{
  "model": "audio captioner",
  "dataset": "synthesized solo parts of chorales (CocoChorales)",
  "train_examples": 39062,
  "n_mels": 64,
  "hop_length": 320,
  "input": "log_mel",
  "spec_augment": false,
  "win_length": 400,
  "tokenizer": "word",
  "vocab_size": 56,
  "encoder_arch": "swin",
  "encoder_norm": "layernorm",
  "encoder_norm_position": "pre",
  "encoder_activation": "swiglu",
  "encoder_mlp_ratio": 3,
  "encoder_head_dim": 32,
  "encoder_fused_qkv": false,
  "encoder_bias": "all",
  "encoder_qk_norm": true,
  "encoder_parallel_block": false,
  "encoder_inner_norm": false,
  "encoder_patch_size": [4, 4],
  "encoder_conv_stem": false,
  "encoder_depths": [4, 4, 4],
  "encoder_widths": [80, 160, 320],
  "fusion": "prefix",
  "label_smoothing": 0.05,
  "decoder_width": 384,
  "decoder_layers": 6,
  "decoder_norm": "layernorm_no_bias",
  "decoder_norm_position": "pre",
  "decoder_activation": "relu",
  "decoder_mlp_ratio": 2,
  "decoder_head_dim": 64,
  "decoder_fused_qkv": false,
  "decoder_bias": "none",
  "decoder_qk_norm": false,
  "decoder_layer_scale_init": 0.1,
  "decoder_parallel_block": false,
  "decoder_dropout": 0.05,
  "decoder_inner_norm": false,
  "decoder_drop_path": 0.15,
  "decoder_positions": "learned",
  "decoder_prefix_bidirectional": false,
  "decoder_connector": "linear",
  "decoder_tie_embeddings": false,
  "init": "trunc_normal_002",
  "residual_init": "none",
  "optimizer": "muon",
  "muon_scale": "original",
  "learning_rate": 0.017,
  "momentum": 0.95,
  "nesterov": true,
  "orthogonalizer": "newton_schulz_5",
  "adamw_lr_other_params": 0.0019,
  "max_grad_norm": 1.0,
  "ema_decay": 0.999,
  "max_steps": 5600,
  "batch_size": 64,
  "epochs": 9.2,
  "lr_schedule": "linear",
  "final_lr_fraction": 0,
  "warmup_steps": 160,
  "weight_decay": 0.1,
  "adamw_weight_decay_other_params": 0
}
Rows from block 5 of the audio encoder, named by matrix and row number. Rows with one number belong to one attention dimension. Each number is 50 + 15 x the weight over its row's rms, rounded and kept within 0 to 99. All counts start at 0. After the name is the row's rms in percent of the matrix's.
# v: window attention value (encoder.blocks.5.attn.v.weight, 160x160), inputs 0-79
# proj: window attention output (encoder.blocks.5.attn.proj.weight, 160x160, transposed), outputs 0-79
v.84 117:19 60 37 59 47 41 32 44 23 69 56 50 27 58 37 70 67 56 53 33 47 76 36 50 51 30 73 37 60 35 45 69 51 69 55 52 72 51 54 43 36 48 48 31 73 61 62 34 46 21 67 62 43 30 55 29 51 61 51 56 59 63 72 58 53 33 32 55 52 27 50 63 94 41 46 78 44 29 37 48
v.85 113:12 28 39 70 29 47 52 67 30 55 35 52 46 32 43 32 49 37 55 30 31 57 81 46 85 51 50 50 57 46 32 72 60 56 46 30 18 47 27 54 58 21 67 52 54 75 45 30 65 57 46 51 37 36 37 53 46 69 27 36 42 69 44 32 51 60 69 54 28 78 47 54 72 36 48 38 45 38 56 57
v.86 108:55 43 37 65 53 66 48 62 31 23 04 37 66 76 81 31 75 90 53 28 45 47 59 56 39 75 50 29 46 62 48 24 35 61 44 39 56 49 50 35 35 46 53 55 61 26 56 44 36 48 74 52 62 65 49 87 43 26 55 50 34 40 47 43 31 45 71 58 62 39 70 52 44 80 48 42 80 32 51 73
v.87 105:58 38 50 58 22 60 49 37 72 40 16 58 58 74 74 51 67 54 31 58 57 60 69 58 48 40 68 55 59 71 51 66 48 31 56 36 42 61 53 61 48 44 19 46 42 34 63 69 57 48 59 41 47 56 43 60 28 47 37 58 40 67 64 51 32 83 54 63 60 58 77 40 68 48 25 53 41 36 68 45
v.88 097:23 33 49 35 25 43 43 38 48 77 42 51 44 86 39 19 81 53 53 61 46 62 38 36 57 16 63 53 60 59 43 59 41 50 60 37 77 55 69 64 89 70 47 33 48 66 63 65 37 86 72 43 63 64 63 49 79 70 50 51 41 59 43 35 37 21 74 37 61 47 51 54 57 55 35 39 80 51 51 67
v.89 099:65 62 53 33 46 45 45 31 53 51 18 46 44 73 48 62 59 24 45 39 47 55 55 19 65 63 65 36 50 65 80 48 63 59 68 49 47 46 50 69 35 46 48 66 46 56 77 56 50 43 53 51 69 24 50 57 53 41 51 35 37 60 47 47 82 47 48 52 79 47 79 46 57 35 06 50 35 75 38 52
v.90 112:49 45 55 24 73 39 44 39 54 35 51 52 40 20 57 48 47 77 63 60 49 46 58 32 25 65 38 80 40 55 44 46 62 42 75 26 43 36 44 48 51 43 49 51 51 62 72 62 40 54 52 49 53 60 54 39 53 49 49 45 60 36 47 90 37 47 50 33 34 58 35 42 47 25 64 40 45 61 59 36
v.91 108:72 54 35 43 63 64 55 43 54 59 58 47 33 45 60 75 77 37 28 72 30 83 50 60 76 61 40 52 50 78 37 72 38 27 52 47 57 56 70 48 45 27 39 25 37 46 48 45 61 48 50 61 46 37 60 47 45 49 39 70 46 72 79 67 35 46 42 41 40 81 34 47 22 54 37 47 47 57 52 66
v.92 096:35 52 49 41 58 61 40 45 40 31 63 40 37 81 42 84 67 56 71 55 44 42 47 45 49 23 51 47 50 48 70 49 45 38 51 51 49 30 42 43 27 68 54 24 38 65 60 47 47 35 45 35 67 32 43 46 55 46 48 47 51 31 45 30 72 41 51 42 56 73 62 55 67 52 62 64 71 54 27 58
v.93 095:56 72 46 62 60 59 25 31 48 52 43 18 54 38 41 72 49 40 52 62 77 41 70 45 44 45 42 44 74 51 45 44 64 55 41 33 38 32 36 46 67 32 62 50 48 46 64 89 54 67 47 82 18 22 26 37 50 70 76 29 51 54 38 70 46 58 36 43 29 38 38 45 67 60 58 39 42 46 28 75
v.94 105:46 41 20 52 64 43 56 52 41 51 61 54 51 66 34 71 89 51 30 57 51 45 29 43 62 51 31 46 37 66 51 32 48 46 26 49 54 42 46 61 28 32 57 04 75 63 39 60 51 52 36 71 56 42 58 66 60 46 59 59 68 74 39 16 48 40 57 50 37 64 63 40 73 44 55 34 33 37 55 67
v.95 114:25 41 39 70 35 39 47 61 90 01 17 54 57 54 30 35 55 36 60 56 46 59 41 65 43 34 55 41 35 42 42 46 46 41 57 33 61 38 85 27 66 70 37 93 73 53 48 56 45 58 36 37 40 61 43 83 39 73 42 29 50 43 46 47 72 57 59 82 58 61 45 29 35 60 65 75 56 49 74 37
v.96 111:24 46 37 07 43 43 55 45 61 37 68 37 60 61 53 66 49 53 61 49 38 46 38 61 95 37 75 16 70 29 52 60 59 52 16 44 52 74 41 44 48 42 59 62 81 55 54 61 38 40 28 42 54 25 65 58 66 39 39 47 43 79 48 51 40 65 46 50 44 72 57 68 52 34 47 63 41 40 53 38
v.97 102:34 27 36 41 54 51 46 47 50 65 23 29 60 36 46 36 46 44 62 56 33 46 65 42 18 54 51 50 53 56 67 47 63 58 59 63 44 46 19 54 41 40 34 45 57 48 10 39 29 65 57 65 52 62 53 50 51 53 75 35 44 29 56 60 57 41 31 68 64 19 67 74 28 61 50 31 53 36 03 65
v.98 103:42 56 48 39 17 49 43 33 68 59 88 57 55 59 35 69 64 70 42 59 40 45 60 30 42 64 28 45 84 60 55 20 23 40 37 60 57 66 21 46 63 36 34 61 62 57 47 26 62 34 74 39 69 56 67 71 54 59 53 52 58 52 74 33 31 56 28 46 46 49 44 33 61 36 36 47 68 52 59 65
v.99 099:58 47 60 53 71 39 36 81 47 64 57 51 21 40 43 70 38 57 62 25 40 49 62 57 92 59 53 68 72 59 56 76 59 55 43 40 29 41 38 47 63 51 78 51 19 58 19 42 66 38 40 38 41 45 74 54 49 33 53 38 54 54 42 68 63 77 42 63 41 56 37 21 43 44 56 56 43 51 50 73
v.100 096:51 65 48 36 42 68 43 44 46 63 41 65 45 46 47 60 42 58 52 66 64 22 61 41 35 48 55 51 61 58 45 35 64 42 35 50 48 30 57 47 65 57 80 25 37 47 06 55 45 57 20 69 42 37 63 74 66 64 47 88 39 34 37 54 63 45 48 49 76 43 65 44 68 39 53 40 33 82 75 63
v.101 128:51 33 68 34 58 57 39 47 80 43 74 55 40 52 58 78 56 58 49 47 14 67 55 70 75 72 54 25 27 41 58 42 67 62 39 80 51 45 41 29 63 53 57 76 54 61 34 67 51 70 50 52 51 56 45 42 81 43 45 54 19 52 61 69 29 74 38 46 53 47 45 40 78 56 37 79 34 45 55 56
v.102 095:53 23 55 77 50 64 43 48 60 50 20 45 33 55 42 41 57 33 53 47 58 36 38 33 47 63 48 51 64 40 60 50 47 51 75 50 58 45 38 35 33 51 43 43 38 88 52 15 73 27 43 48 46 65 69 68 23 54 55 33 70 58 66 58 60 20 28 59 37 38 68 70 71 58 67 59 56 35 62 80
v.103 109:54 46 54 42 61 37 44 71 73 62 51 41 30 49 66 69 54 66 59 53 49 64 45 72 55 47 28 60 32 26 70 43 50 70 37 57 50 63 39 29 41 63 44 30 57 35 57 81 63 64 60 53 65 59 26 59 64 56 31 50 47 52 57 36 47 72 42 49 54 35 20 42 45 28 62 62 59 62 24 52
v.104 095:39 74 61 28 56 77 59 53 23 72 64 46 51 54 43 23 43 35 68 62 46 64 50 43 22 61 60 32 08 54 61 65 29 69 86 71 47 22 70 41 66 53 39 74 71 40 32 48 49 72 39 34 60 49 48 23 56 70 43 33 58 20 48 53 74 52 42 30 77 51 30 40 61 51 51 73 53 74 54 33
v.105 093:49 40 49 20 44 22 49 25 47 29 58 68 40 58 29 40 61 74 40 48 32 42 49 42 59 74 55 55 02 21 45 40 57 44 51 35 55 68 55 46 60 37 45 46 64 45 57 29 18 79 55 72 16 31 72 54 75 36 58 15 60 42 58 57 42 67 45 73 77 51 65 38 61 41 49 57 84 53 21 46
v.106 106:30 77 13 41 46 62 48 56 53 68 43 59 56 52 30 47 19 70 59 52 55 21 53 18 27 43 69 82 61 31 34 46 64 52 37 50 26 69 42 75 63 49 51 58 52 35 37 43 38 63 27 55 51 60 30 30 31 58 53 53 12 53 33 51 68 46 85 62 28 45 60 66 23 57 34 41 62 83 64 45
v.107 105:29 55 54 33 77 35 49 25 34 57 72 50 46 47 43 48 81 51 48 57 49 75 34 48 83 48 82 39 31 47 60 70 48 55 71 49 37 59 46 66 73 39 39 73 47 81 43 33 47 27 71 50 47 55 45 79 73 75 40 16 27 52 50 38 66 58 40 29 62 41 48 46 48 55 48 37 63 50 37 44
v.108 104:49 55 54 66 37 42 27 53 29 59 15 39 34 41 30 39 57 20 46 50 45 55 66 59 43 52 50 59 77 57 47 62 45 49 76 46 73 43 68 62 52 47 66 49 36 41 50 34 70 47 48 19 61 68 33 25 34 45 42 37 85 50 53 34 30 32 45 52 46 73 74 44 61 73 66 59 68 55 64 54
v.109 112:63 65 49 69 57 33 39 48 45 60 45 70 52 39 54 80 66 54 48 79 40 48 69 40 40 47 51 56 50 47 48 68 38 46 43 46 75 24 16 44 35 30 68 21 35 32 41 13 72 35 45 63 50 57 79 53 63 65 53 60 67 26 51 66 64 42 42 68 47 27 43 55 48 11 43 61 49 43 43 26
v.110 104:34 46 15 24 35 67 46 50 64 37 48 45 57 42 55 48 33 28 50 47 61 65 62 26 66 39 51 65 57 34 66 21 47 42 50 21 41 61 31 37 49 52 49 75 56 40 41 45 49 44 51 56 34 69 25 57 67 54 68 38 20 74 45 65 53 42 67 54 44 12 31 39 29 73 61 35 62 58 34 53
v.111 105:64 36 36 22 47 79 26 31 43 49 69 41 40 73 27 45 55 65 45 60 78 46 43 44 57 81 78 42 61 32 35 41 49 52 31 44 61 48 59 24 49 39 27 68 69 33 73 63 45 36 39 63 48 47 39 49 58 55 77 72 39 43 52 52 48 47 46 48 84 52 59 33 51 27 30 50 54 46 57 57
v.112 101:72 65 19 46 63 53 53 57 40 60 48 15 59 66 43 50 63 73 22 44 49 57 42 55 51 56 86 61 72 46 59 87 27 77 43 53 55 63 41 46 29 29 41 32 52 41 68 61 56 61 54 41 82 37 67 62 63 65 57 66 58 40 40 66 42 54 61 43 32 27 25 53 41 22 66 36 45 46 47 42
v.113 118:44 49 49 61 63 53 49 41 74 44 20 52 62 10 34 32 49 32 53 40 58 35 63 36 01 46 55 63 55 44 48 77 75 49 68 52 41 32 35 68 61 43 75 39 14 55 13 38 35 82 54 51 54 89 48 23 34 61 33 59 50 42 50 58 57 56 63 36 26 56 62 53 60 61 66 41 65 41 45 59
v.114 103:27 41 57 57 58 44 68 54 72 56 20 47 28 47 52 54 39 64 47 45 48 53 38 38 52 46 69 37 21 56 39 53 47 57 85 30 05 47 62 66 33 32 46 72 48 49 44 52 40 56 64 46 54 28 56 43 41 58 69 66 59 15 42 41 73 43 78 51 84 43 39 54 39 55 56 58 71 66 60 59
v.115 099:41 37 58 80 71 35 41 69 56 54 39 48 51 47 60 40 61 24 62 87 29 43 52 52 54 49 36 39 39 69 38 75 78 23 52 53 33 25 30 56 51 76 41 38 44 26 44 52 57 68 66 61 48 66 26 27 25 45 26 43 58 41 34 66 41 50 53 59 80 50 32 37 58 60 39 51 70 36 53 49
v.116 116:65 62 28 61 39 71 28 44 77 60 82 24 32 58 62 79 49 56 48 27 65 68 73 46 50 52 11 53 63 55 52 60 30 61 36 56 54 57 44 45 50 41 46 26 49 72 52 65 56 51 44 59 59 46 49 42 51 68 60 31 82 47 57 57 30 52 18 22 45 74 32 51 31 39 37 56 54 33 38 44
v.117 091:57 16 29 41 29 45 73 70 54 40 90 41 56 22 47 53 41 59 68 42 46 48 67 44 46 59 52 36 43 57 50 64 68 68 52 67 58 67 08 68 49 55 37 72 75 69 28 38 28 63 61 42 70 70 41 18 31 58 53 36 49 38 60 65 42 69 39 70 56 36 34 34 40 51 67 34 91 51 21 53
v.118 101:67 32 51 72 25 68 68 52 27 11 46 57 76 52 41 40 34 49 54 56 58 57 50 57 28 52 51 40 41 23 41 44 62 45 54 37 52 69 39 57 61 21 65 43 59 55 55 31 51 39 47 86 58 72 58 61 19 41 32 46 35 46 53 30 54 52 56 47 53 38 27 52 43 62 62 51 61 41 31 34
v.119 099:32 37 62 33 56 75 49 31 54 44 24 40 34 56 57 63 51 58 63 36 58 50 37 51 69 47 47 62 35 26 62 67 58 40 47 61 26 34 54 23 44 28 52 46 56 54 49 92 64 59 52 39 60 36 52 37 61 65 48 60 44 51 06 61 48 55 45 39 67 75 57 33 63 35 36 77 43 55 60 38
v.120 113:42 41 77 26 52 26 46 78 42 39 52 44 43 65 84 47 62 82 59 58 39 43 53 38 43 40 51 49 44 54 50 50 45 41 65 49 24 28 63 48 16 33 39 57 60 67 78 42 74 49 42 26 41 52 30 58 54 60 45 42 65 56 54 50 41 68 82 44 56 46 65 33 70 41 47 40 44 58 50 21
v.121 104:36 50 60 72 23 73 44 32 79 80 40 21 33 67 51 60 59 73 45 69 77 41 66 69 58 35 58 47 63 56 44 42 63 50 15 36 45 65 58 62 34 81 38 39 30 58 38 69 52 42 45 51 39 49 68 47 62 43 32 59 15 56 41 45 47 51 43 59 43 50 56 29 57 59 38 78 58 50 49 52
v.122 089:57 41 48 39 53 93 60 38 73 62 31 48 90 71 55 37 18 47 53 37 37 36 51 50 38 64 54 36 46 65 30 43 61 52 54 19 40 50 38 41 53 41 53 39 55 51 47 71 31 70 70 53 26 33 57 46 71 49 56 55 49 39 52 34 50 43 60 33 67 21 39 43 57 61 46 72 58 52 61 40
v.123 109:63 38 42 39 56 50 59 50 48 36 80 54 54 40 70 47 28 48 75 70 54 53 43 60 46 63 55 49 40 38 53 45 47 55 48 55 26 57 46 41 41 70 41 49 74 62 52 55 41 30 37 59 32 47 48 57 48 61 65 74 22 60 57 46 45 55 33 18 44 29 40 60 18 39 32 40 76 46 45 65
proj.84 115:91 47 68 50 56 61 37 37 72 34 37 34 57 33 47 17 40 63 70 52 85 17 39 55 42 83 50 33 59 80 36 27 60 41 47 44 54 64 53 41 72 54 71 55 48 24 49 43 30 45 25 26 49 76 34 46 22 56 53 61 76 58 45 41 44 58 58 45 47 77 29 29 50 48 38 36 50 64 37 71
proj.85 113:70 66 38 50 57 71 11 49 60 58 54 34 55 34 51 35 50 66 36 52 52 50 42 56 16 82 67 44 52 60 60 22 62 60 35 53 73 37 54 24 38 70 36 21 35 47 40 34 42 36 22 33 46 57 27 53 62 47 79 63 52 38 47 62 55 66 74 68 81 64 29 43 22 54 72 41 44 29 68 53
proj.86 114:70 58 57 50 77 41 41 38 50 45 75 70 36 18 33 74 44 63 61 89 37 67 62 30 75 47 58 63 46 52 67 38 62 46 34 43 45 17 63 65 42 53 48 83 30 49 71 38 52 33 33 59 66 46 61 42 32 40 37 53 92 54 66 42 73 66 46 37 47 44 48 42 64 30 34 64 14 46 28 39
proj.87 106:58 60 43 56 72 58 32 52 55 59 64 32 62 46 43 33 35 67 40 47 44 59 64 40 36 64 35 44 48 30 59 35 41 37 40 43 42 23 60 47 59 58 63 33 48 49 32 50 38 47 35 74 45 32 64 42 65 26 63 64 69 41 59 50 46 37 45 47 46 11 41 70 44 68 66 63 50 61 48 26
proj.88 094:76 70 43 56 70 88 33 52 34 33 28 43 58 48 53 46 52 35 42 26 53 49 50 29 39 39 69 74 40 64 44 48 62 76 68 42 19 26 52 43 40 33 44 46 54 30 57 55 46 75 38 59 25 39 52 41 56 36 67 47 56 38 51 69 40 76 45 36 39 24 71 37 59 40 58 36 37 50 54 17
proj.89 097:45 38 35 51 45 51 47 65 40 39 48 44 47 53 62 51 41 58 70 62 50 45 46 73 56 21 40 62 54 21 25 52 59 45 22 40 37 55 63 38 43 69 69 45 25 22 47 73 95 67 52 39 32 61 59 44 54 64 52 49 55 25 64 51 47 48 91 54 22 71 31 46 61 53 70 39 70 20 52 50
proj.90 103:12 71 46 38 58 21 49 38 39 30 51 70 55 53 38 67 24 19 59 28 39 31 38 71 76 30 67 51 50 54 75 72 42 71 68 59 56 63 52 32 55 38 41 30 57 60 43 54 49 53 69 60 52 55 61 59 78 39 51 47 40 39 33 16 54 34 50 63 59 51 58 62 28 65 57 31 64 51 55 41
proj.91 103:55 66 57 61 73 31 57 59 47 66 39 40 52 50 51 35 48 66 50 52 73 26 26 08 38 50 44 49 40 32 34 41 26 61 48 70 39 55 65 42 50 46 46 50 43 60 47 63 50 65 66 67 55 43 39 53 47 56 64 17 35 51 60 37 56 38 36 48 62 12 52 54 71 32 59 71 58 63 35 46
proj.92 095:66 63 54 83 65 46 65 53 37 64 50 65 38 35 59 60 53 46 62 76 74 42 37 68 64 75 51 67 45 45 34 39 63 85 52 53 32 54 40 68 70 44 33 51 41 47 25 34 61 71 45 54 42 59 30 36 70 71 41 42 70 73 62 70 65 39 55 43 46 43 38 43 62 34 18 46 43 72 35 59
proj.93 094:45 52 36 49 37 25 48 58 68 64 44 62 22 70 88 61 48 74 62 48 62 21 22 61 42 72 51 46 55 35 77 35 37 50 58 77 53 68 39 69 36 57 32 34 48 56 40 29 47 45 32 32 64 64 48 58 33 50 42 35 59 63 66 49 45 56 70 43 73 49 54 58 63 24 56 41 29 52 61 45
proj.94 104:71 51 60 52 41 46 56 42 26 36 34 38 21 62 50 48 54 47 42 26 43 49 61 46 67 50 41 59 45 32 40 25 54 51 69 45 77 71 78 32 78 31 62 99 20 36 73 57 61 46 46 45 40 69 47 49 44 72 57 36 38 45 49 77 30 59 51 47 55 43 40 68 35 48 27 53 61 47 34 39
proj.95 099:86 32 40 49 68 69 47 56 14 68 71 56 81 66 38 65 32 69 40 49 38 44 31 34 61 58 68 20 49 54 44 46 66 76 25 72 45 61 40 67 51 35 46 40 67 52 73 24 67 20 36 69 45 61 40 36 66 41 37 52 39 50 45 62 43 46 47 30 54 28 37 48 56 41 55 36 31 72 45 49
proj.96 110:58 40 45 50 40 40 43 68 56 66 54 63 58 77 25 30 43 43 50 48 53 61 54 31 19 45 59 33 63 52 48 60 65 64 60 48 39 54 38 29 37 50 39 18 54 36 39 57 34 31 44 70 70 52 40 24 46 38 66 47 43 62 33 44 60 47 23 31 69 67 40 35 64 44 65 80 60 51 67 30
proj.97 101:34 37 60 60 44 65 39 40 53 56 74 45 44 44 49 37 65 53 33 54 71 47 51 37 47 74 42 40 59 63 69 49 36 57 54 59 46 40 53 44 40 71 68 27 63 21 60 67 45 34 38 44 04 42 63 61 63 48 34 40 65 33 54 74 46 71 59 80 48 49 61 46 72 47 65 43 37 39 58 50
proj.98 101:39 55 35 26 19 61 51 37 30 61 42 43 57 42 74 53 44 44 45 39 62 72 33 58 31 66 66 51 51 54 14 46 57 34 77 33 34 33 75 33 47 27 43 68 62 51 48 45 61 48 54 62 40 50 21 09 32 36 47 53 32 34 52 39 61 52 69 51 56 62 21 53 45 50 61 66 46 58 47 16
proj.99 103:33 83 23 49 43 32 77 45 61 31 25 68 52 46 55 60 27 19 54 65 39 83 40 71 31 51 28 54 55 52 61 42 70 57 36 47 70 47 56 57 24 77 36 59 61 42 62 32 29 23 34 55 84 57 56 42 46 62 32 42 43 52 58 50 68 52 32 50 62 66 55 66 48 50 50 55 68 53 52 56
proj.100 097:53 30 66 40 58 38 33 60 63 74 87 61 31 65 60 78 43 48 53 46 37 70 48 12 39 47 59 24 31 42 55 39 78 55 65 54 56 29 88 22 29 65 54 53 60 54 64 29 34 56 61 54 61 72 45 39 49 43 54 35 66 68 48 48 46 26 70 48 58 50 45 61 74 47 49 65 32 44 24 31
proj.101 130:43 58 29 69 23 50 36 73 30 53 53 59 65 82 28 42 23 40 53 49 69 66 34 35 49 18 46 37 61 55 33 37 42 51 43 36 52 58 40 54 33 33 39 57 42 56 58 89 38 39 43 49 78 41 33 34 54 37 30 44 50 48 45 40 71 53 20 37 64 48 54 49 40 29 64 32 52 36 84 59
proj.102 102:33 42 28 46 53 46 45 46 40 44 43 31 38 60 45 57 39 71 78 51 58 41 59 57 59 62 32 56 55 64 66 59 51 65 35 48 43 62 29 40 46 72 76 63 64 31 64 34 66 45 37 66 30 90 46 16 58 44 43 40 66 25 58 40 29 68 50 81 33 47 24 43 39 49 47 30 61 46 30 74
proj.103 112:56 81 40 38 27 71 54 43 38 31 18 63 95 41 36 45 78 50 46 53 55 38 50 36 49 44 26 34 66 63 57 63 42 59 62 30 49 51 54 77 57 39 40 61 44 65 71 60 33 42 30 43 32 30 34 54 61 32 46 73 35 33 60 55 43 39 56 42 44 52 74 47 48 68 41 49 25 39 70 49
proj.104 092:46 36 51 50 58 44 40 58 50 46 49 44 68 53 62 67 36 69 50 77 59 41 44 67 36 58 45 58 62 33 61 64 48 34 24 19 45 31 52 45 54 59 45 61 15 48 54 88 43 57 56 34 53 42 22 90 46 52 33 52 73 75 66 64 49 23 45 54 72 16 78 44 65 41 18 46 48 36 43 38
proj.105 101:63 48 56 52 49 25 33 48 27 53 48 38 61 58 68 44 56 54 40 62 58 44 56 40 60 60 37 47 70 72 18 63 51 24 40 45 49 55 33 65 62 42 53 35 65 74 23 53 65 30 41 53 50 26 51 88 47 39 61 76 56 47 26 53 38 53 44 56 22 38 52 52 59 75 35 45 55 22 63 65
proj.106 109:54 37 49 22 50 90 39 43 64 66 68 36 24 56 52 49 61 52 39 59 50 87 57 58 52 47 41 45 42 59 63 32 48 52 60 52 75 40 47 44 35 54 55 67 31 66 40 34 62 79 69 44 26 41 71 63 59 59 71 40 59 53 45 63 50 46 50 39 90 70 51 39 73 60 58 72 23 39 49 44
proj.107 105:56 42 47 63 55 55 48 53 56 53 36 41 63 33 38 57 40 52 31 33 41 00 49 74 47 53 40 74 82 33 63 66 54 24 24 55 48 44 33 57 33 46 56 17 35 41 42 64 34 60 47 40 73 42 32 11 33 47 49 41 59 46 37 50 66 53 43 58 48 49 68 27 48 22 48 34 58 69 47 65
proj.108 107:34 45 58 51 83 43 67 74 68 15 16 55 36 30 54 46 58 58 71 58 43 39 34 88 57 57 62 60 22 59 56 80 06 51 41 46 39 68 44 35 57 75 56 66 56 47 44 45 50 41 58 49 40 74 51 60 52 55 44 67 65 41 42 50 51 62 59 50 27 51 74 72 24 46 19 43 36 51 23 64
proj.109 112:34 61 43 55 36 40 50 39 58 46 40 60 27 45 54 41 65 23 51 62 33 50 56 49 10 68 74 45 40 53 55 40 82 49 46 54 43 46 89 50 42 69 57 59 75 48 43 58 11 36 86 42 51 39 30 53 27 31 41 47 43 52 34 55 58 60 96 39 39 47 51 32 74 63 19 72 39 46 42 64
proj.110 095:58 54 54 33 60 47 41 34 61 54 62 63 60 75 54 50 63 64 36 37 48 47 51 59 51 69 56 50 72 54 26 52 40 64 52 49 73 24 45 68 43 76 51 37 44 45 34 49 60 50 24 34 54 43 69 52 30 47 49 57 60 61 49 27 35 77 18 52 70 83 79 53 61 44 29 43 45 33 79 53
proj.111 100:57 34 72 50 42 62 30 78 28 62 31 46 66 58 56 43 52 55 35 20 48 82 60 23 39 24 49 57 58 60 55 46 48 63 63 78 50 50 48 43 51 68 94 41 38 99 53 51 58 54 42 51 74 52 25 44 49 30 36 43 62 47 71 45 64 25 33 75 43 32 56 55 50 58 46 32 47 37 64 39
proj.112 097:49 59 58 56 31 50 61 55 36 34 70 77 60 28 39 49 68 56 49 54 50 52 54 39 25 50 52 07 66 79 47 57 51 24 57 37 67 49 55 79 55 81 90 42 51 76 25 64 55 39 57 68 35 64 64 36 50 52 34 59 44 45 39 39 60 35 45 40 65 54 52 38 68 47 54 49 56 63 42 47
proj.113 114:47 55 52 51 50 58 59 56 99 54 45 49 24 82 41 73 69 55 58 45 39 50 62 65 69 51 59 40 27 38 60 37 07 31 26 42 71 55 62 49 61 64 43 65 65 51 76 25 50 60 47 36 23 57 65 69 69 31 59 32 49 51 26 60 39 66 71 55 52 54 57 37 73 48 54 45 20 72 27 46
proj.114 102:52 62 56 52 57 42 24 59 51 56 61 58 51 33 51 51 51 37 50 48 59 29 25 54 56 52 55 43 80 22 61 37 99 56 40 71 53 30 38 38 64 61 63 61 61 44 42 39 70 51 56 44 30 50 48 65 71 57 54 29 59 51 51 76 34 51 43 63 46 59 57 38 31 41 37 41 25 34 36 71
proj.115 102:52 56 38 72 48 55 45 33 63 35 33 54 45 49 61 24 29 69 22 37 39 57 45 65 72 65 52 84 21 52 65 16 36 54 35 50 44 63 56 45 50 31 38 47 57 56 65 54 54 61 51 60 28 31 75 73 57 59 42 52 57 44 63 37 38 51 57 60 43 40 54 89 23 46 35 36 47 50 28 56
proj.116 113:50 63 62 54 39 51 86 48 22 36 46 70 49 58 57 98 78 24 52 46 36 43 39 54 22 55 55 46 62 49 16 55 44 54 67 45 45 38 73 77 63 70 38 55 54 51 38 59 51 30 40 50 42 55 46 34 42 37 22 51 38 63 72 27 76 39 66 74 31 47 54 55 43 57 66 49 53 63 88 34
proj.117 094:40 53 53 53 62 53 56 56 65 50 17 48 79 70 48 43 50 49 31 50 74 59 51 32 45 58 15 69 67 75 40 69 39 53 36 48 51 34 49 73 55 52 40 48 52 33 58 65 59 54 41 29 48 27 36 57 74 34 35 49 41 61 51 32 35 60 75 64 52 46 32 65 29 37 43 66 32 61 68 45
proj.118 094:61 61 73 43 83 57 53 42 83 71 40 37 46 63 47 46 51 52 19 63 28 40 72 41 47 66 31 60 26 77 41 32 54 30 32 65 48 35 58 64 56 48 16 56 58 64 31 60 52 62 77 24 59 38 65 65 56 48 25 40 51 61 24 66 61 43 67 51 54 56 65 52 57 21 34 66 54 54 53 56
proj.119 099:54 83 51 42 50 37 32 59 51 54 68 66 39 75 17 37 36 49 42 47 46 35 60 33 33 43 37 26 87 46 32 48 45 39 64 40 53 45 56 40 57 66 50 36 16 73 41 44 53 41 51 61 27 53 57 43 60 34 45 37 50 51 59 54 47 31 48 32 50 59 46 48 61 57 56 21 44 30 59 45
proj.120 113:53 62 62 74 71 45 38 54 46 41 64 63 69 29 40 33 31 66 41 22 72 21 70 68 57 32 46 49 43 46 30 46 47 71 35 41 67 53 22 33 60 50 73 64 47 46 39 51 41 47 83 70 40 27 66 51 55 37 48 55 36 64 62 39 33 43 61 67 29 39 19 64 20 50 52 28 69 34 37 51
proj.121 110:60 70 47 27 58 33 22 55 69 60 86 86 55 63 71 53 52 24 57 37 47 61 43 07 50 37 19 52 48 59 50 29 58 70 76 43 50 22 37 50 51 62 60 27 67 64 69 58 40 64 34 66 36 45 59 30 32 66 40 39 53 63 69 47 40 35 59 49 77 47 39 48 51 75 55 71 43 51 60 39
proj.122 087:60 40 54 58 47 22 37 77 24 45 53 63 41 66 64 27 66 68 50 78 38 83 59 59 50 89 59 35 47 53 41 20 64 72 64 56 44 46 51 64 44 53 31 48 50 60 37 47 72 46 21 56 51 29 76 78 41 54 56 37 61 52 49 42 26 54 25 62 78 63 42 46 54 72 34 47 48 37 39 46
proj.123 112:35 59 40 50 51 75 48 27 59 54 60 56 44 59 56 45 35 48 51 50 55 57 68 48 55 70 53 60 68 64 67 33 50 70 40 39 55 32 60 40 49 44 24 27 31 44 34 51 45 38 60 32 46 42 56 69 53 51 48 27 47 68 47 51 62 25 51 62 99 53 32 38 65 47 72 47 57 48 70 12